config.yaml
targets: ["cell type", "smear"]
activation: "relu"
weight_decay: 0.1
Rows from block 8 of a small image classifier, named by matrix and row number. Rows with one number belong to one neuron. Each number is 128 + 24 x the weight over its row's rms, rounded and kept within 0 to 255. All counts start at 0. Numbers have three digits each. After the name is the row's rms in percent of the matrix's.
After each neuron's rows are labels from the 100 images, of 14976, where the neuron reaches its highest value: "responds to" is what is common among them. Only what is clearly more common there than usual is listed. The data: microscope photos of single blood and bone marrow cells. In brackets: how many of the 100.
# fc1: MLP up (model.blocks.8.mlp.fc1.weight, 1024x256), inputs 128-255
# fc2: MLP down (model.blocks.8.mlp.fc2.weight, 256x1024, transposed), outputs 128-255

fc1.610 098:139132137115132112171138139176105141116123124130105114095138159145160164126144144124123142127062115167150102128130106149134161090159114132154107097152139106119107108126112096157117128131089091129130108105122135142112141127122132158147113119138109159150131105091091118127148148119129155155119147157119083117126127119080132123139134137123179116130093147129143114141092131114161103107110
fc2.610 098:126135119152097152146132118136098096098144096152113130123160095147085140086130153108080171087150176117138136112110138155102125112153089102125137093098096114132151208120121117186095096139094123117098120095133093128105111147123109170099139101120125136136110132094102138132126100131107151124153133170088138149111180146097165149164140125118155138116115113171109158163137133100117098106139
responds to: cell type: plasma cell (32)

fc1.409 101:101116141101114157092168145113161143120135118146168084184139085149120143129111132121137119158119075122114116146132108108141120130111142120150085121115144085131116117132142096147147125110120162144129099102154153137154141152139114136124120144128119139125148151131110099133128164166147174142120102134103140095105130122105088121115147125133100135122096147174123130188112161148139155117112
fc2.409 097:101129119165104147107109170143129161130120107139111104140147143128119086130152136044112170116110184102153099109115178139109108099150136107132144101157131156087139144144113129154150152145130127146076127103126125178110140152154112113131100111104087135111122108105101134110113087100131103105149135151091137166089075149167132127148165101148149159136135150136104147154133106079118115133132
responds to: cell type: band neutrophil (25)

fc1.500 096:147176120140153126116125163157111127078156135085170105129113111119143143113146116082116148092136133142152066176097126157144126126099103138153148148148139133127106133116091067115096136142117086112125116123140105117128109117196109109153106112093111110142127132129125067099130114087134125131141139119129183116124162136159116123105142094149129101078146130149122160172151109110111130155141
fc2.500 089:133108134124106074117136131119115134127098182115115090092132117117139111121134114122102067156123124117115090107106105128130124140143126122151101108180115117067113161084139144103141121135139131119110085161137138115154078110108164097118110121149137166163132119137107107142136129144151133159126119147146155098121155111165157108191134091126099115098129118130132121111149133146114122190161
responds to: cell type: plasma cell (26)

fc1.375 090:053132145118089131137124110135139149121164133123113108134095094144076155086161105117131112165116179109122117091123122109115158105094136144118111157123153114138144142119088129053153129077101120126115115110130144159107104130177145120143114141158129061124103128140135121104099119113106134148109146174114153137123127123167096107104130111088137178154140127100087133131158153107119163132088
fc2.375 085:110126145141141139153127129119173111140135154076135109180099090130129135134113095118123160158185082107110125102124111131113193101132144116162154103071158109138140107126120092139109174116103113164109143097106140161123099101103108132092105133126158104072128143090129125131114117121101137161146107132112110145124062139165184144124148138100183142099148166153126125121113105140145137138097
responds to: cell type: band neutrophil (31)

fc1.55 109:139154113115121123144160140134105138144161138119134120105120127130083135113144120130151144141150133138147137110112169148140132109116152146085138122150121126161195122111150109176116134111133078151143103122112125149128130103145146143156100139161108104163167108115104150121109143069136143173060134115143089107144176132134103129148094159096091118130073134135112101114165144114122132162130
fc2.55 122:129150162107107154145150111062114132141128124145143146159063137139085105138131118147120097142162124110136176122141142166115140114171097159090116139110097154133169120123091115114087146159150178148122116104099137123106118119164091117173144153143122114170127134114125135084124132124158094132127093136139134130129125177155101092158147144138097129126147103112134114122101126175114114144145
responds to: smear: peripheral blood (36)

fc1.545 101:125133129106133148135099135130117124101143118102150164195135137138103133115126124109181122094113128131095118147090144126138142134178121118128111110154105140083110143123132144121078136150143124129159134110161143128120139181120124097123143097123121096122129088131133131104140159111100134154134128117163149108088113098155084142079142112141126147143067126085128137136141106136148137138133
fc2.545 099:156137135135090146090097177139122121156161140146175165124165120098155154125129097121102131108096143145128136097134120133141123179069105142120149161116166113146148104150134124154115132121151109110138067095143147092144135107093132147136180134143131108124137116131124146064126114145143117091151133127121124093119170138103143132106127100130151177144089144137136095095128079126124103094135
responds to: cell type: erythroblast (45)

fc1.719 099:189169130119105100169109133127108135112171142132158109122102106154096157100159117121115114137131123129131141150114134119125128119122137144162138133179114152168165085132120130121134153125090098149125097165130148144119101074141148141124110135069122116158103160107153098098116114195170151145109090148099084106130116075094145094113104138135142116141127129147087103124145120141117111133095
fc2.719 101:122132117106119108174150134129122125139159158155139150140118118163138115135113139142137114094155064110124119100073153095132100171115150127141097175127132155076134117110130122141151136084118173145110117139107124107158101129121099136154135179108081142156109122139142166109124112086110096167116137120108159086167134132169127161173133184141127151122124131109146125119129163152154148147142
responds to: cell type: lymphocyte (52)

fc1.637 103:127182145119088151127123142151073138135138139111119163080159142144105122090147163150178098130093087137127103140112151093138124119120103185086096116113128134107177115117121132137176177095148107160095089116101133112159110100124112176106106157079119096159092100143138138126148174145161130158116138132154132147116153103057146129145118146127145119109113120101109127114149128134109094170115
fc2.637 101:157125114122149113111160094100177157131128131097130136112141170139166127114138132098168115165150174116144130158115135143089109140110115117104106152129115066154152160109155098127108081088149134118155109092123133150091136122142069161135120098148141143118131147140131117144129129167121115100099115138151105152112114179112104096105126125155088123136129132121162095136106164095153086143110
responds to: cell type: promyelocyte (32)

fc1.202 101:126121119142147178156113100090131141122118095120175168104141140116127130117117134154095096147126113112132117154109133098125130134173161148134123150151133130119111143151155095157108172122098132136089152175103112148095095120123182130142110145138107110112114142148121102110178096119131136156092103125131141141104153132098101146130163128132136104168144146077101128130164130143143203124108
fc2.202 101:122143143110140133129122087122141147121104122155145125108143110136117127067159161139131109091134103162067135111157114133139123102144151121133120105128094103151103162137152132114076186158155169131163091151137091147114143172153132096132119138129084102144188128131129119097139126137148108134159111129173139150126116166129126143093143118092127155138134111106153128160123153143124085111111
responds to: cell type: band neutrophil (29)

fc1.178 106:093148191119101144100094143166101140110148132097141149087121130148137102104142156138138123145113134100101080112129105136146126113136103123146083187123149073119147096137130119167171131106111087129156096103136090173149113076149124143144113115132139105123140099153167145137124117098123142089136154118122123098058121102125143131145108150124148055099133109129110091150127114121150122137156
fc2.178 114:116133103151119062113113155151124115144086116171167095112113102121096143124085139108156100107120135124125108118097175116126105142090160142154083126149168090099074143135189155102150145095130109156128110120107091108103143140121098163125114082178104165120119097140148112141159142152136139133141109147157133138097119150120119112104050116123114086125107133142127144114111083126140118156132
responds to: cell type: eosinophil (77)

fc1.313 089:136158132122149148126137201176157126113169110125127130089085107115121155118148139118197137094125111121091154108126145157119135096104097138110090136105080128125138142152146149120139130123111093082171134150161134150113057126164126139089166126108100113159128129103136111127119141113156129136083124107141151122103149109140095142107132135106110114100137152053109138156165133139097131114100
fc2.313 078:089094127137077138173096148078123155176124178136164118124123097145116128113158147117118137148120121152131110142147124126159085100102150122098147113151099114120124116149161176121131174153144133111152124152148144108132096145080104102138127099132116133119153227122134140097145109145148133141131068133149107097168113141099169128130135143100130072128110137132196106110132140105148124068118
responds to: cell type: proerythroblast (26)

fc1.195 105:178143154136130142129159167122147091107125142126122114113143133109116112108118137121121125154110126121150048171114086118130105158119140114128166195136139100124111108120146123139175183087119103133145102122109111154125116107127104136144134116140148135151111147129131150099108137096168130101082115102148147125137131099097147119129110144134119135142115099169158077166137145131114160146112
fc2.195 107:103125120125124096143151124166120146164136123151144121141142093102088140101174121126138097149142123124107109123083169122145121132092185156160091140097107088082101130106165153147103113133124150169151084105128118109119141123159144129145156132132072137128150096158170130111147124129148105121137104160185146134080095139138138111155110103091096150107151145123159114092106102168137082173177
responds to: cell type: artefact (29)

fc1.115 105:126123121069120104098152124125159154159176137104141141120100107099139134130107136141141134074145136137108125133116109137061140128127106126111132120160115155142138094142125165130111127131134150163125164148162144155113153170133120091178115121114106134158120138124154109111114123147138128076159126097115117096144105135160109130098119134126142057155088123132111156128136130138121158152115
fc2.115 109:179095151107139153131159146057134102153130134137120176133157121110127159109118144117135135138137182106096178133151092118135142149084106147118166128122121151187111125115132100147124126119166100083142111106121144075119101097099161111127135140138127142114159135145111130098120111154119167114120139100140068100122175144111141144111115120111137135128109094144096135133148146124124167111143
responds to: cell type: erythroblast (62)

fc1.252 100:067162116122133146147113100152145113144144109076092122128127121111104152099139121123162161098095157159112137108104151098090134130149132136117140099119094113123131117122148086093106149118160120126107132073119083151142114137113161138119124144118100124132170069131066152124074162148100143117123152108132130130086143112158115131126149135130126127119154112109087116103135107129143142150158
fc2.252 101:132144133126150162115119163121132105117150111112126163116075134128131161105145156154139134107137132097128148156105149113126124124131149143150094152105129134182121086126147094118114128116161133102123099119125145103092101130108111119114158089161115132157129151119129140097106168168155129141120131165140079168167145165128138141098095093105144145157124152136145095152088134113106138117123
responds to: cell type: myelocyte (29); cell type: promyelocyte (26)

fc1.747 105:094099138114117160125126133128109120161125126134132120119120134151136126133123138137102112087143115109167113108115128141153142142103120122194091135101125090099172106172144131116131174123105135141112078073140120102150141097114108156144095119106126097134136083121097160104079168125172124131146145151121103126122141112099129136122117140149143114115134142124125092145139178107126099104127
fc2.747 101:128143106103137135114145106111153112140152099157147094159107123131082164144140123135168117138144151112117184128111135119145087170104162147108070177105125079143092116080103112133120124094103112177159103114128115125104150104095113189131143104144115129124111093152142093102122148116159166141125132143177123170124113143127163093092102139111105121149153128142124145144098115150139102155111
responds to: cell type: myelocyte (38)

fc1.758 103:115106135154135096132147118135128118169145150139083122134124083125089126161106139119148145140129135128114120154100136088157143143130167120130136143111102120110086125191118141098094103115097149155157122151140107116153127145115201154145108124064108120161117134145158108132093143176137103140106132156111141114143129102078170107100129135101120104148128125129097109105131105122137112102068
fc2.758 112:120099146105127135117112103120123142119153104123117083116147149168126091122159157135113140142128105159122086150133131167122136090165123141140159097151157098123151133150168090102113133109144142118161161105117120165077103152103114112157100127189160104135148151119092102092138132167110140136110131110121137122141097165127105130115150158139141136118137121122116135152138137118133098103155
responds to: cell type: blast (28)

fc1.732 096:127168144101125100158121117117147156104140138139154148128072121133157130081102151069150047129112143137135133078166161089150092119130146144093095134123085131133123125125114123105102132115118125141140150119112119145078159094145155154080150095138148160122097103095125145107167156144107111139117121126128133138157132145133142122113135126135141137138181062110137119141140129137168172139120
fc2.732 089:110150150111111114158133126101129177121177097160144128139133127150109105139178103130139165127145122159138086100112166107139083126102116153146132129160130122091126129122143115143129132132148137137135142129138125139130135142135087149119172108129097085113146116153144160098120109151126111144110127089165114111147104135136136171113117129095112153131152132117162111072151108159124106142167
responds to: cell type: erythroblast (73)

fc1.69 100:148146148121125147132081146165140164152127120096117118142141138161133124144130127095132143146134137086098162144133090162122129163134129142114125137126136104118117100114107134113160136150157117098171089117114160126135081117128124178094117114156137068167130087093095083121107143136123143159142104137117137075135135096099117110115160137135095164100079163131117121127169148164096148129109
fc2.69 096:121125141154082126126133135145099097117170112122131134122147070054146099159127144160085117149138134149158103100143071130112130114137124155157150132102116092148142130112096147130092136135105122086127102135134097081129146133110137148129183134134131171140098141107121140043139110121116117108135164137089141099130168137125145121148155114130118213083141113093104097137117147148110149100143
responds to: cell type: blast (27)

fc1.112 103:154123138127157154125081129112117127149096104120152163141153126147131156153118117106095103122103159143091123139162156152119133118159103141149146121119169136158101123101066113114079114154129128114110103143089115122121131149140114117142100099099114132118105053114144128119157142132089114122111138181102148129073149124084118159131135092121125101128119095111154131151094087121158149117138
fc2.112 099:158134093131073134141153116154190127141145080127125160083124144151130151157134115134121082128137139101145151140134125151177108150137136113122111165109112129142129160153157135118099113150162169124103140099106101127074111146138153120139124113146145129122104122086085106071075163101127125109156092123098100133121165165145139124098153127143117152140137158125129098087126124157115119135120
responds to: cell type: myelocyte (26)

fc1.51 100:161131165091172127100115140136132150138146089123127145125151106161149139135087156122146143189130118114095116130101103121152144142078120139166162148158152115136130089111159129136101186127098115118177094137158124144131107143122147149133116131108133111164112099169095138127122126082143136098161165144117121124106125129090138153098148128119103089084124142140134102123122096151113143109125
fc2.51 098:104132102151155155172099116149145142122130149100102109137119154170093109132146143112141108103133108131135112126135173165144145147150124114113127149104140165156147150114158071120138118088149148109095105132164119164108107122100159096084099109112121093149138152139154131130123123116121069138122093094095136151075112127128101134130099155103121117148152122113189129133182095110096120102146
responds to: cell type: segmented neutrophil (52)

fc1.618 101:103117149154161115120110117148133201069150131097104161111140113154149128095153152114139120110119112148124113146144105092166162148130182116129141110120133157161130144169152089102148128112114119129115135140125149171087162103113183164121126164120131136096139084105111128115142118152145135130162120139117135109116109117090136122141104121155153108093128129125107122116128142118108143114082
fc2.618 105:067109162127142170117109090105145164141159123145159112108158105140163154137125144118151164128138152147120101155146134102135067129156132112097103105122153121115091146122164146113146138100134136160150145102115159171144150116086116135101124131085128108124148140151152124109142118157136134137118123123168146110136094135132147134105134152100114133109152099099157141098153083133149123111088
responds to: cell type: erythroblast (52)

fc1.289 099:077124138110114101121141176128109129116129111075152154127110141114116139124157094130199141160125142123101152123146131099143171106115144105103147156117107115108120130150106118112132079130150101164116087105159088124148158130132112114079109082134120126083133170119130076143125137140104154134103151144103159086119124156117153110143093127151117115163110120106146096116156093127130140095118
fc2.289 093:110147148148126095132166136117150125109122167134103148060140166121158117124148146083177094111095131135146123136134095130098117113093115093141114132169135104144136115113158171118093189123090129102126156148122107147109091115152106109121116127144110097129099139128140059148107071144158124132147114120108173118100112172142136120107140176111140118073122182140131087185141132116177111127139
responds to: cell type: myeloblast (25)

fc1.65 101:115150129114146119103148116177141153138142128106138153105155121131111150155145134105141130181087110173109155160124087151113163118094150152132124124113108154159105124116100080077108132113144145125097150116142157135130098103143155164161147117114132120119133115100120122135109130105166127098134151155147121105122129089159103142105120099120127113141121134124108114141152125114105129103119
fc2.65 097:121113125112187094125094144139157141127103101131141098109136114130107121106118108119189136130147131086112141109088149159101112099165101100151083105134120090113098142111104105117151162072097120120100159118180159150134123131122114113140135099122122100111128131118151144137118163151145132119124116148100116106080107159158131088161113136131119117145158095133151128156144119100123123164059
responds to: cell type: plasma cell (44)

fc1.555 099:187140161098133102143155163095116120091147080132108102137113110136106116127126122122110100151167140190148168111161095134123161128144119139086118174128152181127160165106104120087150148119106093092172137156150172129129114149120117158114135102119105138152128112099120150142156137121098112126112120151122086157122123139123128131139121132109133153137162141123112137126118130127166139108088
fc2.555 098:080136093134139123134151134144131146118142082127099133107138081133117150085152121147106127135118121117139104133091149091138131094094187116162088125124107105094096143086148147115137127114122085147140116173109146121091161138126121130152135106144098126097157148145139098135151140123119118137102140175195137115136101119150122148162121132074126158094125161134161112129127143119127060133169
responds to: cell type: promyelocyte (61)

fc1.547 100:126120124127142133095140145153101138123131140132108158129126127117093126114164109105120158137121107142106159138126114139143117152120197133082128186138103117157119122135130113115123090127150136148154141136096117107131124134115116172181134149117154092134121114142141138124149135120126112180073115154117121118123160115115130098122134101140105146070081089086104146140154084110057113149144
fc2.547 104:184145105148120093128148124154131122160163100168120127155072124091077142138117126139093150158119142132124161088146121136118144171089131117126147172090194111141081115138156127119124152140134113164124138121127076090111146104135090146132164125171146115070105115180144136085109134158166130134147116112178137163097151145124135111111107093161139154086143117161087120099154088133138083176108
responds to: cell type: eosinophil (89); smear: peripheral blood (37)

fc1.709 108:140166123126121099126115162173105112139142147097148164140106138114092118155118136088129142132063085141128151142156161139134114104107141135122146128110165139133129121149085079070102095137123134128130142101140140107140112180189160150143113144104132104127111141104062138131115145082130118145135171149133123125112093143129147132118121109096150138143139114147118145137161117151061167121115
fc2.709 118:102115112068140068116118126135143176146102111094097064097122139150119149104135128133123112126099112135130089100085143154116124088140124092184097109178086099072124142143138169088140137107108161141133124121145113132109128160140148111151155121130154138119127107135105121142136106131134117142109121149142135085118111138158130097176155132121096135114163113155153131156156125107112091193158
responds to: cell type: plasma cell (61)

fc1.66 104:108161106140126132147123116148122106081152136114123149169126138105104135118112130112177112115126129163106113132113121124148174161151141147116114116099127149099151113139136080137138154101141112140090094109111100137101124107127130120131175097136123129139103128125081091105105138142152147185110134158169105097124142141131135116109105115136165143146103110089126080105152102119107113146105
fc2.66 103:133109120179153117093127136108134139147090127153118112101123126105142172102153131104105131113128142124103146125125136120128134133140137158109102174115178123128142107116141183141109177107139129141144091125120109090114138116112167163109122120138121121111113145179137101141117140173161139187139143111152148135119133170120162127106148113075164110129080169154138098086128109138131082144128
responds to: cell type: proerythroblast (37)

fc1.704 103:163163142141107136129112156124114138104165117120115088144130125125101109118108115144185142105120128136123142116090107095102089120126136122148170120137100147047164125097155143159175102116134097150111092125123128106131099094090105148118079119124124087130128118124143127122069133102088147115092086099133136159148110134095120091114137162128119118180092085116161125128091077127116139114082
fc2.704 107:137097133127158137168138125109162158127154120091137114169138145129088130136131147151147125147167183133123145141158147106159103138171124149157104126103150112159117162123148124089137126066077085128129107087172156148147137128152113140124135081131120104118174126156165115117128122156182069123100115103149159152134118131091112126088080130105100151138134160145146100116114106117140094127134
responds to: cell type: artefact (41)

fc1.559 100:115138114096104155205097133148080160141122137146155155102136115105108170146162111154139127121100137112115110146131112135091140126151128156145086112103102123164145126138135097080095127120130116150133139115087099173108158092171101107121191118149110089115106129129127112126131145105138156115146156146112100148094116137116119138142161130171169102154130162171127128144152162127093103124163
fc2.559 090:083150137160162119142112133152184176152113145126144118159056150142094145114175096132146135135142154104143163132097159145129108126143180147123073123134169145098108147125149170117115134161144112132139085115104115131123147121145138146132119092152097166100109144140167121114146140128143081148125109130163135146114144148116148162126093137120104096102088170114152081132096127103099131155121
responds to: cell type: eosinophil (29)

fc1.330 103:091118124130106188156123114117152138166145095117151116112099163128139125123128137131138158084123139082108141142082137109114130116129137117153109122141107109122154140154138147105110184126112114129137144086132122112145066102122114148143096125144121053170148118124124166133134167148145128121126136139150114087133128103138109140137166137134141084140093133142101081145126160130142112117111
fc2.330 104:133169102125178171153157127101118115088156085135104158157095108108118167124119110158166122141155156089118168118111137105132099145109163121103069135116124115150082087101107118122130139131154177138145091148113119102092117123121080179135136149171107105143090153157141090132113139136130098157129138117160109171119153174138174132108115145137100096127113103157120143113112135137139126119152
responds to: cell type: myelocyte (25)

fc1.423 101:158138171118084079117094134127098132115142117106128082163086119140121128147128129122167120106137134137127144116111118136142138140127184120129132144099120141139163127134099126140118125135107151132134121148093145132151109120145105133128135095118122086114123083139126159098115142149105139128132128131144083142104160103085173095152138115109146174088160135084095148125182098131138150132112
fc2.423 097:133108159143130159135156100108059102103167117152165169114137119114128116133125119136121135146063138119115145119168114120111129110158091151132109148149100121150137129131122079106157096118109077148126083117094156155142139111104129150136138181137126140088144094137093153036130114149155123144113151116142121109137168131154110129126150130168146197147086093133100166104134111102114152160116
responds to: cell type: erythroblast (56)

fc1.14 095:125160125088125139112137163162166130121101150087097124105155123104119113138124152122207123123136161093107122143139125168108157152123115156094158129107147112100111096119096115115138102125122122099126074123122112114087117099093092121112133140153120117135130122100138112127118125150135159178146137126093133077126150086128183084087130120156144145125109125123134085142147141103083148117099
fc2.14 086:131092170158121108137104113118102124133145175148161128127135155093122098162158160140102122101121169142145115111158076124095131095129083151154171155131158094157167102154123127101118152155102086077127121083115105131132159157139172153107156135178145113138134155142119098058145098136163106155139133124119168093147130157133156101122146155121153138091076154121113110172099112120132153099125
responds to: cell type: blast (34); cell type: proerythroblast (26)

fc1.118 103:100126145138161135131147157105097119107133121114176139165129143069172162160149098074135135091092163108095133154116140145123135098145128130105134115121175095145175157150093113113120096133123136133142137109140137138099119113124112101110150106087123107174085130087131112141135157122102166142100169110127147142100163129122115117155100106127148118147175114110137128118128106107130135122099
fc2.118 109:145131098209085140137157135121108099142101157146129142109097121084164137115131160139096133128118122155136107139120110108122127119139112170139171138129118145128126152143174161160096178158130145115146092146087086094111116091139113119133164123172112127134124132096091123118126127090149119131123123102122163094136156178094143173110129124118137125098093147120119116077117139177085174150169
responds to: cell type: blast (25)

fc1.569 098:069129128161129175138173118133118153126166129141117125175132126078149121121137135117101123095119102138134083141099136120086142132128126130099138107127120088109103108140147091107136092145075096167077117131154066126136140145089119096132140093114112153129105103150136122085131140120150133146149067143071135114145127130127116081154109155117109089151139144086122119087132134101099152111131
fc2.569 098:129100161139137153121164125075128095092143168114087169113130112131150093145153135163139129197126147128112158121183111101160111159139133148122177121111121119130150111095118129194118131123155124135097090142131186151103077085139147106136132132139082108146137159148148136143132161142127112142125133099121184112102126138137148131102131178115109136128165102095103086146158188133150147114135
responds to: cell type: myeloblast (43); smear: peripheral blood (43)

fc1.212 108:105115143123082147142092139154118114139136129084161166120141122103149145105126113149142135103130123101128128131089129113078097137180148157145150121174086128100135117138112117124099094115129137144138091103116104169122162149090106101133162133159108146142120147107121107131136102078116130149107122138154145135100146136123189133116097102171169114202133095132158114112161120119139110091133
fc2.212 117:108108141160134121115144133119131137150098151116095145063118126093174126104126158130100134108124120153131095116119125130128130107144125127127185125131132140125131159144195185112090173171121141077125131121129098093114114122082138108128142116144132142115124120133119067144140108121152129190113134106114164109136144157078155151123115126108119115118073154126101131156132144136145128126142
responds to: cell type: blast (29)

fc1.141 102:141123154073064147128130138129096120146155120139141104124122126116171131125173136118122162109120182124097139159112116170120086105118092118106124093078121109140122111154143146120175163102070125108123109107127130164116101081121113130156140094122065108181100099106118159123119140201111120161083135132116142144148144135118156139118104145131124137101157121063101160134156094080179126137126
fc2.141 104:173137119129099117118146088114079105089154153161129136105136117111124072140127139146075142149143105157134139131138093138124153084140095168116115137113111094159158099127154133128106128156112135151143090107094102123150123152128136105163089116173129106103083110088126095085125126138150173126129096178131145122183125149103135125108131134154121141136104131158105136143127122098156144128158
responds to: cell type: lymphocyte (52); smear: peripheral blood (39)

fc1.211 104:140126102122123093134122110168109164161138106135155135124084112119162108122148109112124183119125102155135133096139099113105143107157138139108135147175109136122148131103104077142159131119117120160137136131166140088118119106117127115191131097149141137136163155143117152116114108118118146150126109141093131143109168130140115094138108118130106172144135135094082125141129132112110164165116
fc2.211 103:155117144110181109092134099139111073109072133160104129095158108159135112133117111164122131133149079112117132106133104113133137079129114150138135109121084116141138099104092129091150175127163132134122100149121110103123106132110163067155131144159125107137133146087124133132114155140142134143144159151099162089120159152171146114166185095156117165116130099122096151100142127128136139170129
responds to: cell type: plasma cell (37)

fc1.37 102:185145138113166124145151134147131117108128133150143100088143081141122137132132169135129139175116110067154129131126124114157124137092153142117146172105131126136130072135125136127186142140106070127114117130148103156102159109127131179111080122107145116133128114148114132129140158048134115120141147166122086139141109177107116114079172166127131146097110154149136096130083110142112118124067
fc2.37 101:124125107126077121110184114145095126144147153105132135086148103138128119088143153133095145157130157125158137139127136129127154150115095127141190105120121126149151132115149116120121113134133135073095116147144154106105102125121136105140080155151106107153148139135129137082150133091124130126156115124126094109113135138088150113132142143119149152125097168148122094162149126100131081114173
responds to: cell type: promyelocyte (45)

fc1.331 105:149127125141121145150112078172091136121125129168155121143071125119124143087119116133126145102143077158135130147103100093138121117166187135153150121134134153146103101137145100147138127132114103168139108144106099142146141082135141130165151088115144160138104134142125092101103101141166128128153113150153087163129134150128108134110103116089137098128124091128131155168169100096116096146133
fc2.331 106:111107113168162162094157084109117127101150104107120115117112117096132150139127125140143147136166114139081134122117136096094101129150139150140099137145076091136088190122150149081123121079121149110172133156119100099153161105166111131123183130094108164130138134137135121149157103148136097162107161122150151106125142134139115145147122137064105144109153115122106151084140135095146144175133
responds to: cell type: artefact (70)

fc1.595 104:124203141136089135147109118136127111121168143112121137144101096158057125116119105145159129115079163153158095146108121135093149143139153150136141135122083106094108123142156072099123118127117098108125096120154116113132154128151153124156131094083095112125085138123085119123117174140124132127107163105150102105107132103145140099096155139073162129091126143110121095105128123097133147158133
fc2.595 126:118131118099174142128090184156148062082127123129110102086120144116117160158116117064117122094099112094154100162106156133118166108105125172160154104134141149117185105198108141141139128129115154112082137136124111122131120149128116119146113161109113140147085114105080136128133185120113164099147163129080106143142129112156120147176173115142188139127141118182093160130139116127119155112119
responds to: cell type: plasma cell (34)

fc1.130 095:127142114124135152110111146120176131077124151103153128127097143118146140135130095117100134113143152067132120169134105191119144093080127129120085116123135063126139105114172125093174113106130142102146085119127139148119108165111110157093150129123131112128155122090134119147134164122111133095120104129109138159133141120130143122155161086144163113155128097150099146134132126127143108137145
fc2.130 089:105158128122108138155139129133104121110136091113122106147113147124095138141126114143144131125134121123171129155136121164079142097114126145130133098115074117150138133152126136159096112119127143148121116102114104131084124130122145145121118151140124119088121144102098175080161109153109140118144121145098080146150144178106126119133136151169114184135189146130128102156122146147152185111111
responds to: smear: peripheral blood (45)

fc1.412 102:089125122142137152103116116126122136132169106120149173138105106046142165099158119079151140133127140147113101125125113157091136144129156117130063141100151148118147119144126123097163127072153146132108182112118126139131161143173146129142184115133132103141127119122109115135165139180140126179084089117092090119144136126145166120144126153117126118136152141115080114125128116146089147141114
fc2.412 115:129118141142102093090128149155191179177121132110151135123128139139100113096139083127144110121143151177135167077138153135158140123150126158137082132127138136148116121111106146104128124153149136159112128138177115125135100125148118112137150126116138134130120103117134103117093158147158099156132116097111145143123090126107129110084143099149064186121168121152140084145122132164107123154115
responds to: cell type: lymphocyte (64)

fc1.512 097:167169164157128135155171156117154146138129140130105130154069116097145118141167169124079108161122120138128092132121110091155145117131162115144139135136107110162116107140133138103188156131117122144117159111174108143124143127136129124150122104128116139144131134142105088120145093159145150127119121135098141097142156105114102103128149163128131111076100134160111112155144123125141120086112
fc2.512 100:150110133124133109140154099124138093096136114137111161113132097167103129114136114176113069137136120160113144083135091101159100123146099131148114103114133080128124169075133179116102160165150151121135117147161117106098122107125169129140133138159116097136164162140123096107081120158137124148121127132127138132085146174144140120137135141082111120118128087120154100109125139135147133177155
responds to: cell type: segmented neutrophil (43); cell type: band neutrophil (31)

fc1.561 099:156106138096132126088128140179120118109095139131107172135138104142079125149118154144136172123150148159097142145132138132106144142147129176127152130145137112135103124147138111121173123128146123122113136175163094125088126152132108097162167150151149153159118142138107130125135094121136125130112141177163173143156145135139126143137125136127085100161193160076144106152163112147144157165109
fc2.561 097:137150170105158136139136123117119091114140116133131161100151146137134104144137157119182104138133136109137129124142110164126122148153131116144106145140065123164177127100090092117191118117150116111126137133127150153148116126178090092129063151149115156123111166114107108146105139157101111127127151108135124143139099120152075083117087130123105149129138145130110183154141135123105152084155
responds to: cell type: segmented neutrophil (45)

fc1.97 102:073147113114148125162119115140133109172130099104102143135119120109129138074114144137085112135119157139084128165127112159142153099123108127151131109191133113100108109151109116143149148073119109169143111152138134189127117140095130159122131130107128124112115131155079151137159115146118141091101130154132162101129139111132122130106156129126120158152112111131087170138130127118142135093135
fc2.97 099:167127148091135071121127131111138134144119137133119099174132158175120120126159115149127111135117086122125132133124123110159140124131142142152100127150163122101140091119105109109142116110124111179130171169143155129093116125110139093117122160139167093109122128154142146118115144157121141095166140117154153107152100127195155142149158112164162135126155127092098131069124109162158131156086
responds to: cell type: proerythroblast (27)

fc1.453 099:105149137133117131150115135161131107176145098109121140119084123094156144138153129108189162100126150160137136156091166125150154072177122151104146113170133106135126107119146094130131123114127067126113083124147070135142109132127140133109139119119121133135095141077160131121168128138095153146158124144114158155121187118139168093133092137135092114145124094112122123142120118125131101102112
fc2.453 102:124087122160126159116162129123148120146147151131136136143113158105157142102135129171164154179191148120122164098131124119133150117103154106181134114151151127165072108109119107137129123138147149129106172130138130106084107080140098112082136100139115112137150154128144136132150096133172125142109156142170111136133106151126144114116150141119108139143108134091093095140138139105167140147108
responds to: cell type: blast (29)